From a checkpoint of a small self-supervised image encoder: arch gmlp, width 160.
Rows from block 2, named by matrix and row number. Each number is 500 + 25 x the weight over its row's rms, rounded and kept within 0 to 999. All counts start at 0. Numbers have three digits each.
# f: spatial gating (model.blocks.2.mixer.f.weight, 64x64), inputs 0-63
f.0:483409485504508521523533410486527522498500492494494499503501526504503504508514510498501524490501502503501510500522533488523499510482507502485506551504500534498514493551535427529497508502517499
f.1:361520408480492505502496458510500502531507519498546501507523509498506499514491506499498503507493505497502502502496498500511499498519501507505500542496498494493502514500506545500488506498499497
f.2:456383518386456499509499527482493489499512506499493513501506529506502510515497501500501485508536517512481505520500501514506526495492503525512496487500501509500511482500506509503490500526492500
f.3:500476372546403434494498491502504499496516524498522514527493513501503498501522506503506520502501498478504515501506501500526515509493506500506523510490517505503502503502513491499503492497498511
f.4:509492442422525363479492500507501493503491509500528513502524501501508552510507504501509497504500507499547480498506499511485500494514511497519492499521499522496505498528495501499501500499506501
f.5:500507512463411530350465508491506484511484486513497504513512522511503511516493517499496505509502500500495510496500507505520494519500496509500491518510493500524510517489513500500495500503494501
f.6:506498498488483436539369500514521506502498479453511511478524508503485574505507503512501506499502500501515505505501499521490497496494502499468521499498505502518508498530490503491501499496542515
f.7:501529525520500456436441494471510534513550490404504511500518514501540480487520503506517506508502505505500513488534501504486507503511530489503484557504498500502502515517482539503480503524513528
f.8:367417545503534526534543532479492522513500505519452493502507523501494501500505509507507501519482475505500520500501499508501506492500516506504501483493500497505501497491501497501502509500508507
f.9:468357470499502518529511412537459493513503500500484483500501511511513503507494523508508505500503523506505496499508500501512499503495492500503513538500514502508488498499507508513501508507515511
f.10:503460358469514523533509485441527423494501495500515473497503499507509504511512492499518505511497500509509501501509500508505481513506500499503501497522510499504492521503514500510512508499505518
f.11:531508483372465504520529500492419556426487503505513503479491473532504513500510510504512501506508504503503506503517505502501498509501500502496509502500500504501503498503505507502506496522501500
f.12:502518503439386459500528524504484427525402494500500503510500488484504504506515503516497519510510509515485520501502500502501514508498509507506507516507501500503498508500508500516504500500517504
f.13:534522504511458384445527500505502504429560420500517504506499484486479510500497515515509504501511509517500500505501502502506499500506496496506518511500511500492512521490510492505512501496508500
f.14:528502515523500476369462509514514504506421536421501500515510501501499464503500504504522502492517500510504502500500500511500500500505516503487500500495510503489500501520509514498519501507499521
f.15:499556511536536522447356514499507494502496496524492506502510501515518422507497503506518508512479496502502503498500504504499507503504500509518496500497505495505508486500498502500505500496494517
f.16:446508472518536505502499360455522503501524491523528477503506516493500500423509511521498522510502473501503516503507509487499500520507500503505519494514495506500502503494501508500505502506506496
f.17:511488480507517511514522432386457505534513503514422543437493511530500501494471487518513503500511516495511510509505519499513500499498512500498501525497493507499504501507519499499498493502515494
f.18:506501468514505526506519519446373463506511525505482432541419505500505506504506475503498519504509512501498500518497515500505510501503500514508506500501501496505499500500517503501503503508498500
f.19:515515504466498513513518505506464384457508516506509498412530408497511500513503499477501509513533500519500501495507509512509504501499509512500503502513503501500501503500501505503511502496505503
f.20:511506525500476500508504508514507450375474512520502502514418546413500508513508510499475498504497501509508502497508508508503508502510500505502503506500503501505510502509503506509494500512500508
f.21:510512509528494477514520501502522510463371450512510504508496428548426488504510504501501473492507505500523502505503520514501506499516500500501502501500509509500500504502501503495500500511498518
f.22:516516511508520475477503500512509506512455374449507506517511514423532428512501506528506496481497503512499512509504479530497506503502503500499507500504490504507504501508514501503498513500500519
f.23:500500505514507510503458505510500523529510455344503501503520518511489526504500503504507512500431500505500513518515515474504501501504513497522499501516501515491504503517498496504501509505492501
f.24:499505521500512500502498425501502512500503505498362472501537502505501487554475515499532503502513448501507502506500494515502517506524492526503475508500505517504500507522498502502501521487514496
f.25:510500505513513509509497512471501504501499510505435362459516520512511502453540433507507513502502492471486508529505500512516498503511511502505501508501506497500503504488513501506501519508506506
f.26:512503506497509512501509517493484489516515500501513467366471500511514500492429541414503514508505501501465500504514501514502507498504525500518507504510504500502502505506512509503503502500492500
f.27:507504502500510507505504510510500476494517502518513498445377452512509511499507424546422495504511517509503469500509511506501508508496504509510502502490501509505509503510512517510494503504504506
f.28:511511500505503501508513502516517500490496501508514516505443371448516506499500506426546429496517506501510493475497506510510508513506496500509521505504506504504500507497504505501509507494501515
f.29:508495514497500502499508518501508510501482505514501513514509451374460509500504504496414548430496511516520507501471497523506504515499502496517500502507497508500502503502512496498505502502514506
f.30:515501510507505500511512500501500512507499489490507511505526506448367454511509515512501443538420511503524505518488470492514502503506501508493517497499512498512494502506504500500519490502504511
f.31:504507499499512514498504497503509506515497504469491508508509518503479331497506500513511505471549497500503518528509497460487520503503500529488505499502497506507500500501507504507493509498502509
f.32:497512501503510507511503487498504503499491511499461496533515506509500506362443511526519502502509555460507520505520500501432497512522523500500503480499504510506495506498492485512509493509503512
f.33:512499514504495503501510515491504515500500506500521479490510515503510503448362457509510508503501441546443507502517505513496458496508526504518505503501496501515508506518513510490504502508491506
f.34:514499501504503502510508504502500503506506498500506509482503513514504513494452371457511506504502494431553421503518515503535495473497504511502501515502497500513510510516506503498501505499506502
f.35:511509516497499509501503504499504499502500513500507502508484505520500514526504449365448511503498501501433544427500506507504510498479493513515506502512505499498513501507509503514512499510500504
f.36:503497500511502506496513504507510501501508515506510507509500482499502522503515507454355444512506502507494439536434498505520513504504486498505514507506497502501502506504502503502502521502507510
f.37:514506505499502497512513500502503511505494499512508509509512504473511504510503507513459362462501502501517500429546426500503515509513496468500508509507511507499500503513498506505499506512501503
f.38:508502503502519491501509495501505500500504483522501504512505514500488515517502510518512450366450504504507515503440549435502506504510510501455503506504505507514498496513505500511508500496509516
f.39:497506523500500506500492500497499504504515513498488500503508518512502450498498510508508511501338500501508501510523488532505497513523517499520433500502513501503523503480498506499506515507499499
f.40:511482501517498503501502512505502508505516500503478494530501500515502500442501508519496499500510351491505519503508520501527469508509511506500500444496542508527506525496461500497504512499501499
f.41:527503503507500495503507507498503500502499504498520495501509501498500497497498493506522506516501445375455522514513505502427548450497506502514500512449499505509516500500524499484530507514522502
f.42:505518500501505505500502502504491499501510500510504519502498502507512499517499482510512501512508511449369450511509506512485429545432501517504504500508464493510506512500505510497501501517503521
f.43:513495504503501501505517500514500502498509501500513502507498504504507507499506502486502512516503509504455370438517503507501501434553426491508517511508502477496508522508518508500498501499509508
f.44:511502502510502503500502502502504495500513499511506503498517500506502500511514514500498500504530506509501448362431516499509508501435534443497499502512513497478487509519502505510501499516503504
f.45:500500501514500509504509500508508501492503503501500507500508502503500521501503520504498492498510517502509504464364434505502504513498425545441500504515502516499477492513516519503508502497504518
f.46:517500492502508500502511503500505499507498504507501503505504511499498507503503506514512507481516506507500520505466355433503518506510502449537442507507518510502497460507517501510495517500499504
f.47:500492507501511499500517500515499505495503495500513496510512503511500496499512501514517504501442500499524517515510486339501505509501525499472516480505501523524500498440502505514507504503504500
f.48:501497500496497498519499492508497499501502502505496499516504500499502490503505500501516497512499464502518503503499501504383462511510514513503474535481489527507511482561412463550502510510535529
f.49:520499503505504523507505519495502499499500492496507505493503505502507501527486518506501505506502500480498515521504500501434393470510505517514510413539438496512515502503524452475508533500508514
f.50:501508500501500501501500505506496519501502508502509501499497506500493512500510500502503513500501510506488516504520507501503441371457511514504522501425542434499504505500511508467480515524512529
f.51:513497506504507510499504503502502507500499505503491504507503502503505502527513502503502506510502502507500466509509512501515509446373457514509499517497436549420499504506508503508468492508521513
f.52:497505498504499500512511501501518504508497503503499501504498502500505505505509503501502504502524511512512508490503515530502504498447377448497503500500500424539427502496539511503500473496510529
f.53:501508502494502516500506513502492500512493502501508497507486511509508506500502514501505491508501500509514519500494504515510505512518455364448500508506510497429546438500505508517518486468506512
f.54:509498511513500498504531501503503511495504499514501508503503500500501512493505502500504500487513502516504504513500483531513488514512514470381425502500513507499438535432515529509521513474455506
f.55:500501505501505500494498506499502495507510500487497500500502503507493500491500500502530517514502500503492503502511511446491512503510530508483364545499517498519501497513516535500526537513481412
f.56:497470513498518501512511524481514500498497519536521498505497500512487502508498513487511499500501498500546518500497498518480499509522519502511516426461518504523507517470493368477509531504539510
f.57:531524492501500508503506529522497498500493505494499492486501500500503499525506499531509500516504511502515500509500507494517474498502516503517500419450458505538514523493390528428467509501501521
f.58:509521508501493498500509503500500500503513496514521510509504500496510512490504500489500506498505533506500507501505501510504507496499519522510534509432419474500512508523492400530400479507502508
f.59:513499514497521501510503504506495504501494504506501504501501501500507489500508513502504503497503506500510516524501514508517522503497496506509501517513445406454498512512505498407551400491506510
f.60:504493501502498510487503533493490507505503500505520500502504507500495525509506500496495507500505518501508499512496500513511502502499500493515516516502518481426460507526517508492386564404487503
f.61:496505502510499496500516495504503496514505509500509494500504490500503517519495510513518498501499511500484514490513509508502514531508498498499518503497503503464420446509530521527486398541400505
f.62:504511500489513483517514502491501500493501494559500505497503500499497500499518490506492496524518509501525509506501499528504514493514508500483518490526516518507482418415510491521497485415531422
f.63:506531511515501501510520502529500506499502509502502504520506500501492499500499486498500505503501479513492500516512516498503514512507514506523472500519500539512528490367500516505537511495410449