From a checkpoint of a small self-supervised image encoder: 45.5 epochs.
Rows from block 3 of a small self-supervised image encoder, named by matrix and row number. Rows with one number belong to one neuron. Each number is 128 + 32 x the weight over its row's rms, rounded and kept within 0 to 255. All counts start at 0. After the name is the row's rms in percent of the matrix's.
After each neuron's rows are labels from the 100 images, of 14848, where the neuron reaches its largest size: "strongest on" is what is common among them. Only what is clearly more common there than usual is listed. The data: capsule endoscopy frames (Kvasir-Capsule). In brackets: how many of the 100.
# u: gMLP up (value half) (model.blocks.3.mixer.u.weight, 320x160), inputs 0-159
# v: gMLP up (gate half) (model.blocks.3.mixer.v.weight, 320x160), inputs 0-159
# out: gMLP down (model.blocks.3.mixer.out.weight, 160x320, transposed), outputs 0-159

u.308 171 [129 119  87  95 148 138 107 166 121 125 145  90 135 111  74 132  94  98 129 140 130  61 138 145 228  93 130 182 130 159 118 233 102 185  86 103 135 128  92 172 131  76 115 147 128  86 131  27 129 129 128 113 165 139 117  84  77 118 138 103 131 165 119 132 151 150 126  47 122 137  84 109 138 116  37 134  78 149 133  68 117 131 121 161 139 139 108  91 146 128 122 102 104 145 144 124 168 129 118 137 109 130 112 131 140 153 124 129 136 130 143 155 140 128 131 130 122  48 135 162 108 116 127  62 105 165 135 126 121 105 123 122 213 207 198 126 124  92 137 138 158 107 137 173 133 128 147  90 119 126  85 115 124 107 130  71 123 134  59 101]
v.308 115 [125 122 184 128 134 139 156 128 161 134 134 129  61 143 197 107 189 148 121 131 206 136  84 121 149 200  75 109 136 146 197 152 139 124 141 109 132  89 129  53 131 129 130 130 139 130 183 227  86 109 121  92  54 159 127  86 168 127 186 153 136 135 137 132  83 107 151 129 103 168 149 159 174 140  37 140  92 160 128 119 127 124 152 126 108 177 128 132 117 143 123 140 114 140 123 123 121 111 145 171 126 133 122 131 138  82  79 128 188 139  79 174 127 214 128 114 129 128 106 152 123 124 129 144 148 125 130 109 156 165 132 187 182 117  39 124  99 130 128 198 154 127 151 139 183 132 141 162 125 118 131  98 142 129 176 143  80 122 139 128]
out.308 180 [128 136 116 146 128 157 130 126  66 126 119 127 127 110 155 142 129 155 128 110  88 123 114 102  87 104 119  77 127 122 110 214 116  90 105 141 171 121 181  95 133 136 166 143 130 193 126 149 129 128 103 119 127  91 137 183 128 129 167 126 147  35 115 130 133 130  94  87 127 128 130 117 139 125 130 127 147  72 148 131 125 171 146 118 148 126  94 255 152 157 120 125 109 156 135 144 120 131 128 105 125 127 128 112 133 156 185 132 203  94 219 103 118 132 129 163 124 126 131 128 104 126 115 118  49 127 152 165 133  67 124 123 168 141 200 125 147 168  45  89 112 136 125 148 128 125 132  95 130 129  93 130  76   0 140 134 135 108 196 125]
strongest on: finding: ileocecal valve (46)

u.38 139 [ 78 136 128 114 175 161  33 159  39 154 129 128 135 122 113 140  91 151  50 129 129 129 121  78 125  92 129 104 122 115 127 106  17 122 124 119 105 152 129 106 100 133 126 121 124 113 146 151 155 133 155 121 111 128 176 137 151 127 140 126 102 160 107  86 145 160 132 100  95  98 128 133 100  87 128 133 109 127 128 190 130 110 172 122 119 126 168 140 128 137  77  77  93 158  69  75 130 148 195  68 125  64 141 106 131 169 121 133 126 154 125 131 130 102 185 129 123 135 117 117 167 217 139  74 125 139  90 125  91 112  83 121 112 109 114 120 127 144 150  91 237 129 128 125 141 178 176  72 181 129 127 167 136 134 162 134 144 113 151  60]
v.38 150 [119 110  84 157 142 131 185 116 121 114 129 118 151 125  95 116 160 136 126 137 128 143 166 114 129 115 179 108  72 169 119 128 124 118 128  73 129 127 134 126 134  93 148 139 123 145 124 126 134 124 131 157 135 147 251 146 112 181  56  92 172 186 182 161 128 154 148 109 109 127  92  83  40 138 194 116 145 131 134 100 125 120 130 105 110 138 124 141 129  72 124 150  85  80 136 128 131 137 165 107 117 127 112 122 119  93 126 165 128 174 113 163 115  10 129 101 136 126 129  88 149 145 129 141 137 133 142 161 128 107 122 134 175 158 110 149 104 140 130 130 164 111 238 120 159 107 123  90 165 123  53 234 131 134 129  60 168 127 168 138]
out.38 138 [128 128 129 129 131 135 118 192 188 130 184  60 130 153 157 112 128 131  56 175 109 152 127 138  73 146 112 109  80 128 164 169 150 100 183 130 129 151  63 115 123 118 127 121 130 140 168  78  87 132 131 158  79 149  64 124  87 140 128 132 124 110 152  64 125 204 122 128 128 138 128 137 124 135 214 128 128  40 126 122 153 134 127 116  96 128 128 143 120  90 149 137 121  96 214 127  72 151  62 150 141 128 127 162 121 118 163 125 112 149 128 155 162 128 154 129 130 132 149 164 140 111 128 155 169 139 133 130  61 115 130 129 112 147 130 131  85 145 108 150  36 148 126 133 131 129 128 128 163  94 169 176 145 123  76 126 134 124 141 255]
strongest on: finding: blood fresh (37)

u.139 172 [105  92 128 144 131 151 116 140  67 115 126 143 204 120 129 130 150 132 209  66 113  94 124 113 129  98 109 140 112 171 130 132 255 101  78 127 128  84 148 194 144 128 138 131 114  90 135 113 130 141 154 122 200 152 171  82  78 126 127 120 124 136  97 156 141 111 162 104 137 128 114 116  34 101 122  99 151 149 193 155  92 171 121 118 106 193 128  94 197 142 129 176 105  98 121 120 137 163 113 156 115 130 134 133 125 171 143 156 181 180 111 141 138 146 171  81 145 159 167 126 131  52 129 135 131  89 126 136 117  81 112 129 147 145 130 115 134 141 127 129 117 172 164 134 128  98 107  84 128 128 135 129 158 129 152 121  94  56 133 182]
v.139 130 [167 127 101 128 107 127 151 131 100  76 142  74 142 155 111 171 128  90  77 137 139 150 180 145 200 112  94 133 125 165  84 152  87 134 147 137  94 164 132 138 122 106  71 140 115 131 107  94 119  63  31  84 128 168 101 117 152  95 128 119 128 127 115  82 160 154 118 134  88 109 154 153 101  92  47 125 128 124 223 104  43 129 134 123 130 154 127 135 125  86 129 110 168 121 127 163 207 101 137 120 120  65 133 130 128 113 130 131 168 138 146 124 194 127 116 197 121  73 152 149 129 146  72 161 103 152 122 148 116  45 183 140 131 144 126 140 128 149  90 142 121  91  95  86 151 125 206 125 151 123 121 100  88  73 128  98 116 128 126 147]
out.139 148 [130  85 128  92 124 130 201 128 106 132 150 103 121 191 112 151 128 176  60 126 127 130 178 127 128 122 146 105 134 128  96 142 128 128 125 120  91 132  34 107 130 124 129 111 152 147 108 100 128  77 191 125  71 111  90 129  84 129 129 108 104 136 123 120  84 153 136 125 127 128  79 128 176 142 138 166  56 121 128 145 155 161 126 120 114 117 128 197 128 128 165 117 127 215 135 109 136 126  95  98 123 120 144 128 113 119 108 117 111 166  95 156 129 113 132 210 126 126 134 155 117 198 129  46 130 147 130 127  95  44  90 106 137 186 136 129 134 127 174 127 117  91 126 147 128 107  93  66 124  76 120 138 126   0 165 130 128 140 147 132]
strongest on: finding: ileocecal valve (31)

u.122 142 [107  86 125 125 123 129 122 119 123 189 128 129 132 102 179 164 154 158 125 140 128 137 147 131 129 137  97  81 155  99  91 125 123 131 128 182 170  94 105 245 129 125 127 178 128 128 170 101 132  98 121 119 131  91 147 106 181 128 122 124 130 106 128 110 102 190 107 129 101  40 125 100 119 128 149 100  52 125 111 123 119 101 135  70 123 214 156 148  76  60 162 150 123 158 127 128 105  95  54 131  74 161 102 126 104 126 127 169 128 127 132 131 189 163 201 161 139 126 141 124 177 136 129 165 104 137 164 131 163 129 131 141 124 128 160 101 147 128 150  87 203  16 128 186 152 123 128 160 120  94 112 129 136 157 128  75 126 177 118 124]
v.122 157 [214 139  53 167  61 129 129 119 126 117 138 103 128 147 124  86 153 128 127  88 102 126  20 167 152 159 152 120 113 129  91 127 128  55 137  83 161 139 201  18  95 128 101  57 105 126 127 164 162 129 105 129 119 165  37 122 157 178 132  93 126 182 198 145 141 123 128 135 148 129 139 161 129 133 149 126 128 132 124  95 126 182 124 133 181  92 140 123 111  92 144 127 109 153 140 145  77 151  99 114  93 111 178 130 167 133 132 128 121 128  97 164 130 129 104 145 134 114 163  92 208 172 183 195  95  91 152 123 117 122 104 134 132 128 129 123 124 127 152 174 118  98 182 120 199 131 127 122 133 157 126 140 121 125 115 126 124 124 134 148]
out.122 151 [142 131  46 128  81 128 121 117 142 129  86 129 114 119 133 140  75 108 129  94 167 135 255  53 123 147 114 116 139 130  97 127 128 125 158 128  56 123 129 129 135  47 116  97 131 127 106 131 167 131 128 160 153 128 118 161 131 108 108 128 130 179 151 129 127  81 137 133 176 104 158 109 128 199  84 125 128 139 125 122 152 118 134 190 127 122 173 128 129 116  96 155 160  81 114 145 164 128 107 137 118 127 127 141 172 125 131  52 126 113 221 118 124 110 133 132 182 130 122 103 131 130 135 127 128 127 132 193 163 127 236 129 128 143 173 116 160 128  76 120 129 120 104 128 102 103 133 135 128 142  96 123  97 128 190  61 135 154 128 209]
strongest on: finding: pylorus (27)

u.2 135 [140 124  82 148 127 148 129  88 104 204 125 127 176 101  43 201 134 117 111 136 132  85 125 174 165 109 133 136 122 171 130 129 157 130 191 127  69 185 129 151 102 113 160 102 184 147 104 116  84  93 147 160 138 133 175 147 116 120 112 106 165 163 112 124 252 122 178 128 106 132 127 121 128 127 131  59 126 119 142 156 142 124 174 134 137 118 156  73 123  63 142 133 143 139 146 116 128 121 131 173  86 144 130 167 142 190 135 120  43 116 125 132 178  74 141 128 114 109 127 163 204  75  92 124 120 187 119 147  90 115 132 131 151 128 161 122 129 130 124 168 189 122 182 114 133 126 110 118 100 129 123 130 120  67 149 213 124 121 121 138]
v.2 137 [139 178  86 128 125 181 164 191 106 118 133  99 197 154 145  81 185 120 157  64 128 160 129 120 148 118 128 132 123 188 156 135 118 146 126 163 136 128  73 134 148  65 105 106 141 134 137 183 127 130 145 131 141 129 131 107 128 128 131 169 128 129 146 138 118 132  92 176 103  78 118 205 123 170 157 117 154 212 131 141 212 142 108 149 142 104 170 119 111 133  56 113 124  79 163 173 200 123 120  93 136 164  75 140  98 151  79 152 158 100 154  72 128 147 129 144 157 136 100 141 128  99 187 153 107 148 174 128 134 108 175  70 131 123  84 119 139 133 122 120 183 126  98  97 135 169 159 127 132 131 122 201 135  50  74 136  93  95 168 126]
out.2 167 [160 149 135 128 146  97 147 130  88 164  74 128 153 126  89   3 121 143 142 104 127 151 149 213 140 172  99 122 113 157 131 100 118 107  18 129 128 107 114 115   0 119 126 136 102 128 132 123 147 113  92  64 117 119 143 113 111 127 134 117 127 148 121 164 125 124 128 114 128  70 138  36  87 144  92 128 115 137  99 123 118 129 127 130 134 138 146 128  72 123 131 120  91 129 122 149 137 121 120 129  59 121 103 167 149  76 128 144 143   0  76 126 162 127 128 151 119 125 130 156 131 130 117 170 129  98 152 143 103 165 116  95 119 125 166 128 130 109 128 114  41 131 128 128 125 144 129 128 211 120 124 128 113 124 174 153 136 128 150 129]
strongest on: finding: pylorus (38)

u.214 143 [123 101 163  83 134 131 172 128 141 142 128 175 140 129 129  30 160 139 134 182 171 111 128 134 142  82 154 135 131 124 129 127 130 147 172 128 221 139 126  95 133 124 129  89 129 105 128 159 128 149 235 128 111 129 114 116 130 101 131 145 126 133 128 121 161 134 112 140 132  87 158 127 141  72 105 128 144  71 126 162 127 182 120 123 130 126  61  98 142 160 121 166 116  80 114 117 129 138 131 102 130 113 156  62 128 166 125 118 134 113  83 102 128 125 102 107  35 113 136 127 116 137 131 238 128 136  90 128 119 127 141 120  73 128 126 123 141 217 128 142 224 169 124 166 125 131 166  83 163 133 155 148  81 138 128 142 151 151 240 151]
v.214 161 [130 150 197 155 152 128 107 129 181 136 129 141 128 125 169 189 134 118 178  81 117 101 127 141 135 134 128 113 120 107 130 128 122 131 108 112 196 128 121 118 184 186 102 110 133 191 163 144 133  76 131 149 100 148 128  51 120 133  87 113 158 214 128  78 145 133 145 114 159 131 108 158 151 145 116 179 135 127 131 128 114 148 172 128 137 170 130 142 102 128 126 110  65 128 130 131  93 238  82 113 129 192 127 128 134 139 126 225 128 130 128 136 137 105 117 130 128 138 122 128  56 104 159 116 163 128 103  90  78 137  60 129 158 132  74 106 159 141 134  54  76 100 107  97 225 130 108 118  57 128  72  88 130 147 128 117 136 128 124 129]
out.214 166 [128 255 128 129 120 128 125 129 100 212 128 121 129 176 169 122 128 129 128 151 104 128 142 129 131 105 100 137 128  87 132 128 126 158 170 118 120 156 128 131 127 150 210 133 126 140 180 126 128 141 128 132 107 116  18 127 121  29  66 134 128 133 147 156 132 131 169 110 134 133  80 103  98  42 116 107 130 128 178 138  96 108 149  93 108 125 128 140 134 161 128  41 148 125 128 144 131 131 128 130 142 150 145 128 207 162 172 106 135 131 131 156 129  80 126 108 130 127 135 133 130 134 205  99 125  72 127 120 113 168 131 120 134 141 134 181 128 165  63 156  30 134 139 163 120 123 126 119 127 155 121 146 127 149 124 102 131  97 167  81]
strongest on: finding: reduced mucosal view (31)

u.40 124 [151 130 127 121 122 120 133 171 126 134 125 121 121  91 128 137 146 128 144 130 111 194 135 135 124 144  34  77 150  95 134  83 128  86 132 247 226 112 185 130 137 131 141 255  97 159 124 133 177 127 150 140 109 137 136 127 124 135 136 136 143 122 120 165 122 129 200 131 104 121 144 126 143 142 114 108  59 120 137 130 123 128 128 134 138 159 127 151  63 130  95 135 133 200  90 138 129  91 212 142  64 139 100 131 151 131 136 175 119 106 138 123  82 189 128  74 173 132 128 120 126 161 141 126  68  85 133  79 132 149 124  99 135 125 208 128 132 129 132 148 129  54 107 125 128 129 128 126 130 101 143 131 178 108 123 125 106 150 125 128]
v.40 130 [127 129 125 152 135 127 138 158  69 134 168 155 130 195 176 115 110 128 113 166 128 142 124 150 131 129 115 126 170 125  43 143 131 126 121  28 132 118 121 117 119 127 114   0 139 126 132 139 122  73 128 128 127 137 150 123 162 150 112 127  32 128 127 124 155 152 100 138 122 183 214 127 215 112 136 159 122  55 126 128 126  72 106 201 110 109 185 139 105 127 132 123 111 127 129 190  56 144 150 145 132 129 138 116 127 131 128 119 130 147 137 131 128 173 141 136 131 132 114 131 127 138 134 159  98 126 132 100  45 129  84 128 128 115 126 126 123 128 134  74 121 122 127 108 123 112 205 128 143 149 144 180 119 102  23 131 154 137 185 140]
out.40 140 [129 130 117 122  76 127 133 255 123 162 129 153 175 127 142  57 132 126 128  96 114  51 135 120 158 128  45 139 202 182 155 124 117 124 132 126 109 132 146 142 108 118 119 154 129 255 120  82 127 129 113 160 127 130 111 129 213  72 127 131 115 128 207 159 140 128 138 153 139 128 119 102 139 128 119 124 131 148  86  91 129 158 156 144 128 105 130 156 137 131 127 135 144 149 122 126 128 125 123  81 119 149 136 137 129 120 129 137 154 142 128 167 133 122 114  91 199 172 128 110 169 113 125 119 134 105 129 158 179 127 141 230 145 128 129 128 128 124 128 111 131 128 128 137 120 123 134 146 121 168 108 130 164 168 133  90 158 161 134 128]
strongest on: finding: pylorus (36)

u.245 095 [152 186 139 118 130 128 180 193 128 217 131 125  71 207  96 126 129  87 153 136 141 118 106 151 136 106 127 146 144 190  85  46 135 119 112 210 117 105 138 129 107 114 171 194 127 105  44 141 124 110 127 106  89  79 140 116 131 128 147 117 116 133 107 134 141 126 126 128 148  85 165 127  91 124 126 142 141  98 125 128 160 155 126 125 136 127 128 133 187 116 130  87  95 128 128 131  98 129 130 123 124 128 115 139 121 128  75 143 169 174  64  53 182  94 159 162 120 157 131  36 141 129 129 108 133 130 132 116 255 129 176 125 124 118 175 101 132  66 128 114 127  89 137 119 175 128  64 124  80 128  91 132 148 114 134 128 162 103 129 126]
v.245 078 [ 97 122 188 140 191 105 126 113 108 157 173 130 106 139 117  87 124 106 128 106 110 124 129 159 133 184 136 152 110 125 196 112 193 128 129 141 128 113 122 126 137 139 185  78 135 120 182 135 130 145 240 128  61  89 234 127 153 128 137 142 132  41 138 184 125 141 130 174 127 119 111 128 130 123 104 128  84 131 162 164  84 204 179 130 136  53 133 125 144 123 110 105  90 173 186 129  77 133 121 128 185 113 127 192 134 131 146 110 128 122 138 125 126 131 151 180 159  84 178 120 103 127 127  59 139 129 107 128  54 130 124 130 125 133 164 133 173 101 124 126 131 166 125  94 128 124 117 112 136 126 211  82 125 154 137 130 128 134 117 165]
out.245 083 [114 137 158 128 128 141 128 166 163  58 128 128 158 113 143 127  97 172 121 142 128 103 131  76 120 126  74 130 128  83 154 155 127 141 115  78 134 109  91 123 127 125 114 214 135 128 128 128 134 129 255 104 109 150 124 127 130  69 136 156 134 118  57 132 140 129 128 128 109 141 128 132  50 133 117 173 251  42 132  93 126 126 129 121 204 124 132 129 109 127 126 117 128 134 123 127  11 175 138 128 198  96  95  69  43 119 128 134 141 120  92 125 125 129 137 190 123 140 145 136  84 155 130 130 121 126 140 128 107 129 127 129 155 149 131 135 124 135 174 124 135 171 128 152 115 135 128 132 147 122 128 124 159 133 118 133 126 141 165 175]
strongest on: finding: pylorus (37)

u.48 127 [156 134 123 140 127 133 219 145 129 144 151 147 172 189  85 138  86 118  98 155 122 156 182  92 128 118 162 110 132 177 143 132 133 154 148 129 127 160 127 124  65 108 136 121 134 145 101 117 159 101  85 169 108 143 129 128  97 122 132  30 128 155 142 128  40 129 153 190 129 128 130 113 117 159 118 131 126 119 123 141  61 191 119  70 117 194 151  75 145 147 152 128 131 152 175 115 148 125 117 163 126 173  93 129  72 116  83 130 129 180 127 122 139 147 130 128 145 110 128 106 184 178  59 128 121   7 121  99 166 135  96  59 131 131 114 168 129 116 114 127 122 113 108 113  76 123  77 122 184 135 116 150 103 155 107  99 195  82 139 120]
v.48 141 [128 123  86 130  85 128  93 157 103  98 106 128 100  84 141 136 101  93 131 178 154  65 119 136 122  19 102 214 145 138 125 131 134 164  97 147 122 100 128 145 131 175 102 128 127 169 125  40 143 126 154 133 128 158 109 127 153 122  96 182 119 125 117 148  31  25 109  65 125  84 116 126 116 128 125 130 126  99 195 141 140 138 194 135 130 140 135 127  39 125 129 158 128 126 164 156 122 128 116 125 160  58 169 120 115 110 106 103 167  78 122 127 114 135 128 152 119 126 148 129  85 126 119 139 130 102  95 145 211 174 123 126 130 137 124 154 167 141 165 142 158 161 153 108 159  28 139 146 136 148  93 128 131 103 154 105 122  94 129 155]
out.48 146 [124  93 147  94 212 132  90 127 119  54 152 132 138 128 136  51 157 131 115 212 130  98 135 137 193 126 111  78 124 126 153  86 185 114 103  94 111  68 128   0 134 123 150 137 139 106 134 102 128  88 138  98 133 133 111 121 128 141 128 128 129 127  81  99 128 136 128 129  99 125 128 171 107 115 130 205 127  94 129 127 131 136 132 126 127 128 128 127 120 129 119 125 155 137  97 245 160 100 147 129 154 169 162 190 115 123 125 195 102 131 182  99 130 165 127 124 137 128 116  94  96 126 122 147  78 236 132 115 128 117 134 113 130 130 159 132 151 106 199 114 121 147 118 105 223 128 177 133 100 100 171 121 124 147 121 135 135 103 121 131]
strongest on: finding: ileocecal valve (26)

u.135 163 [120 122  91 145 134  86 129  56  81 124  59 171  64  73 127 130 144 141 125 102 110 169 145 127  97 126 110 131 142 134 128 117  85 123 111 128 119  98 131  95 105 128 116 147 144 130 142  79 113 207 130 185  65 117 133 129 125 192 179 131 140 134 120  79  69  88 115 116  54 191 128  67 128 108 128 116 128  99 128 185 118  74 104 129 127  51 114 187 193 139 126 131 123 126 128 128 125 156 120   0 130  83 115 169 127 133 153  76 119 134  99 106 167 127 105 129  83 107 129 127 128 154 128 117  49  84 178 128 133 123 132 101 130 118 118  69 145 124 121 114 133 128  85 105  63 143 125 120 128 116 130 127 137 127 141 128 126 114 101 131]
v.135 128 [127 141 162 127 111 174  72 133  70 126 128 160 174 113 187 125 118 137 114 100 159 171 168 146 166 134  81 102 134 167 159  89 117  99 107 141 107 121   1 153  86 131 106 138 141 127 180 123 130 121 172 123 157 145 135  59 212 125 137 123 237 135 128 124 103 162 171 129 127 147 128 131 133 101  72 127  95 145 139  94  84 149 158 153 161 132 125 141 107 111  98 128 100 102 125 126 128 125 128 126 127  95 133 126 128 143 154 129 156 142 125 127 128 181 129 117  56 123 166 127 128 121 129 127 156 145  49 138 122 150 128 151  69 127 211  82 102 115 129 177 192  78  77 127 114 156 110 227  99 125 130 160 122 103 122 144 177 129 127 145]
out.135 157 [122 126 160  94 206 128 121 112 123 174 166 148 131 121 138 143 134 128  80 107  81  97  58 131 151 129 143 137 154 148  85  93 157 131 156 128 127  78 122 125 143 131 174 135 125 204 126 124 110 131 125 120 126  44 207 111 129 164 108  91 126  77 133 141 188 127 135 127 129 132 124  61  53 130 172 135 126 170  53 128 126 127  72 128 126 155 182 149 155 123 148 128  63 178  97 121 128 153 134 125 102  77 128 136 110 147 124 159 126  92 134 139 155 130 117 118 128 141 133 129 142 137  38  93 128 128 133  82 130 126 102 132 128 118  43 124 136 145 118 124 131  74 134   0 120 128 127 130 153  73 128 130 111 128 127 158 127 134 131  93]
strongest on: finding: reduced mucosal view (30)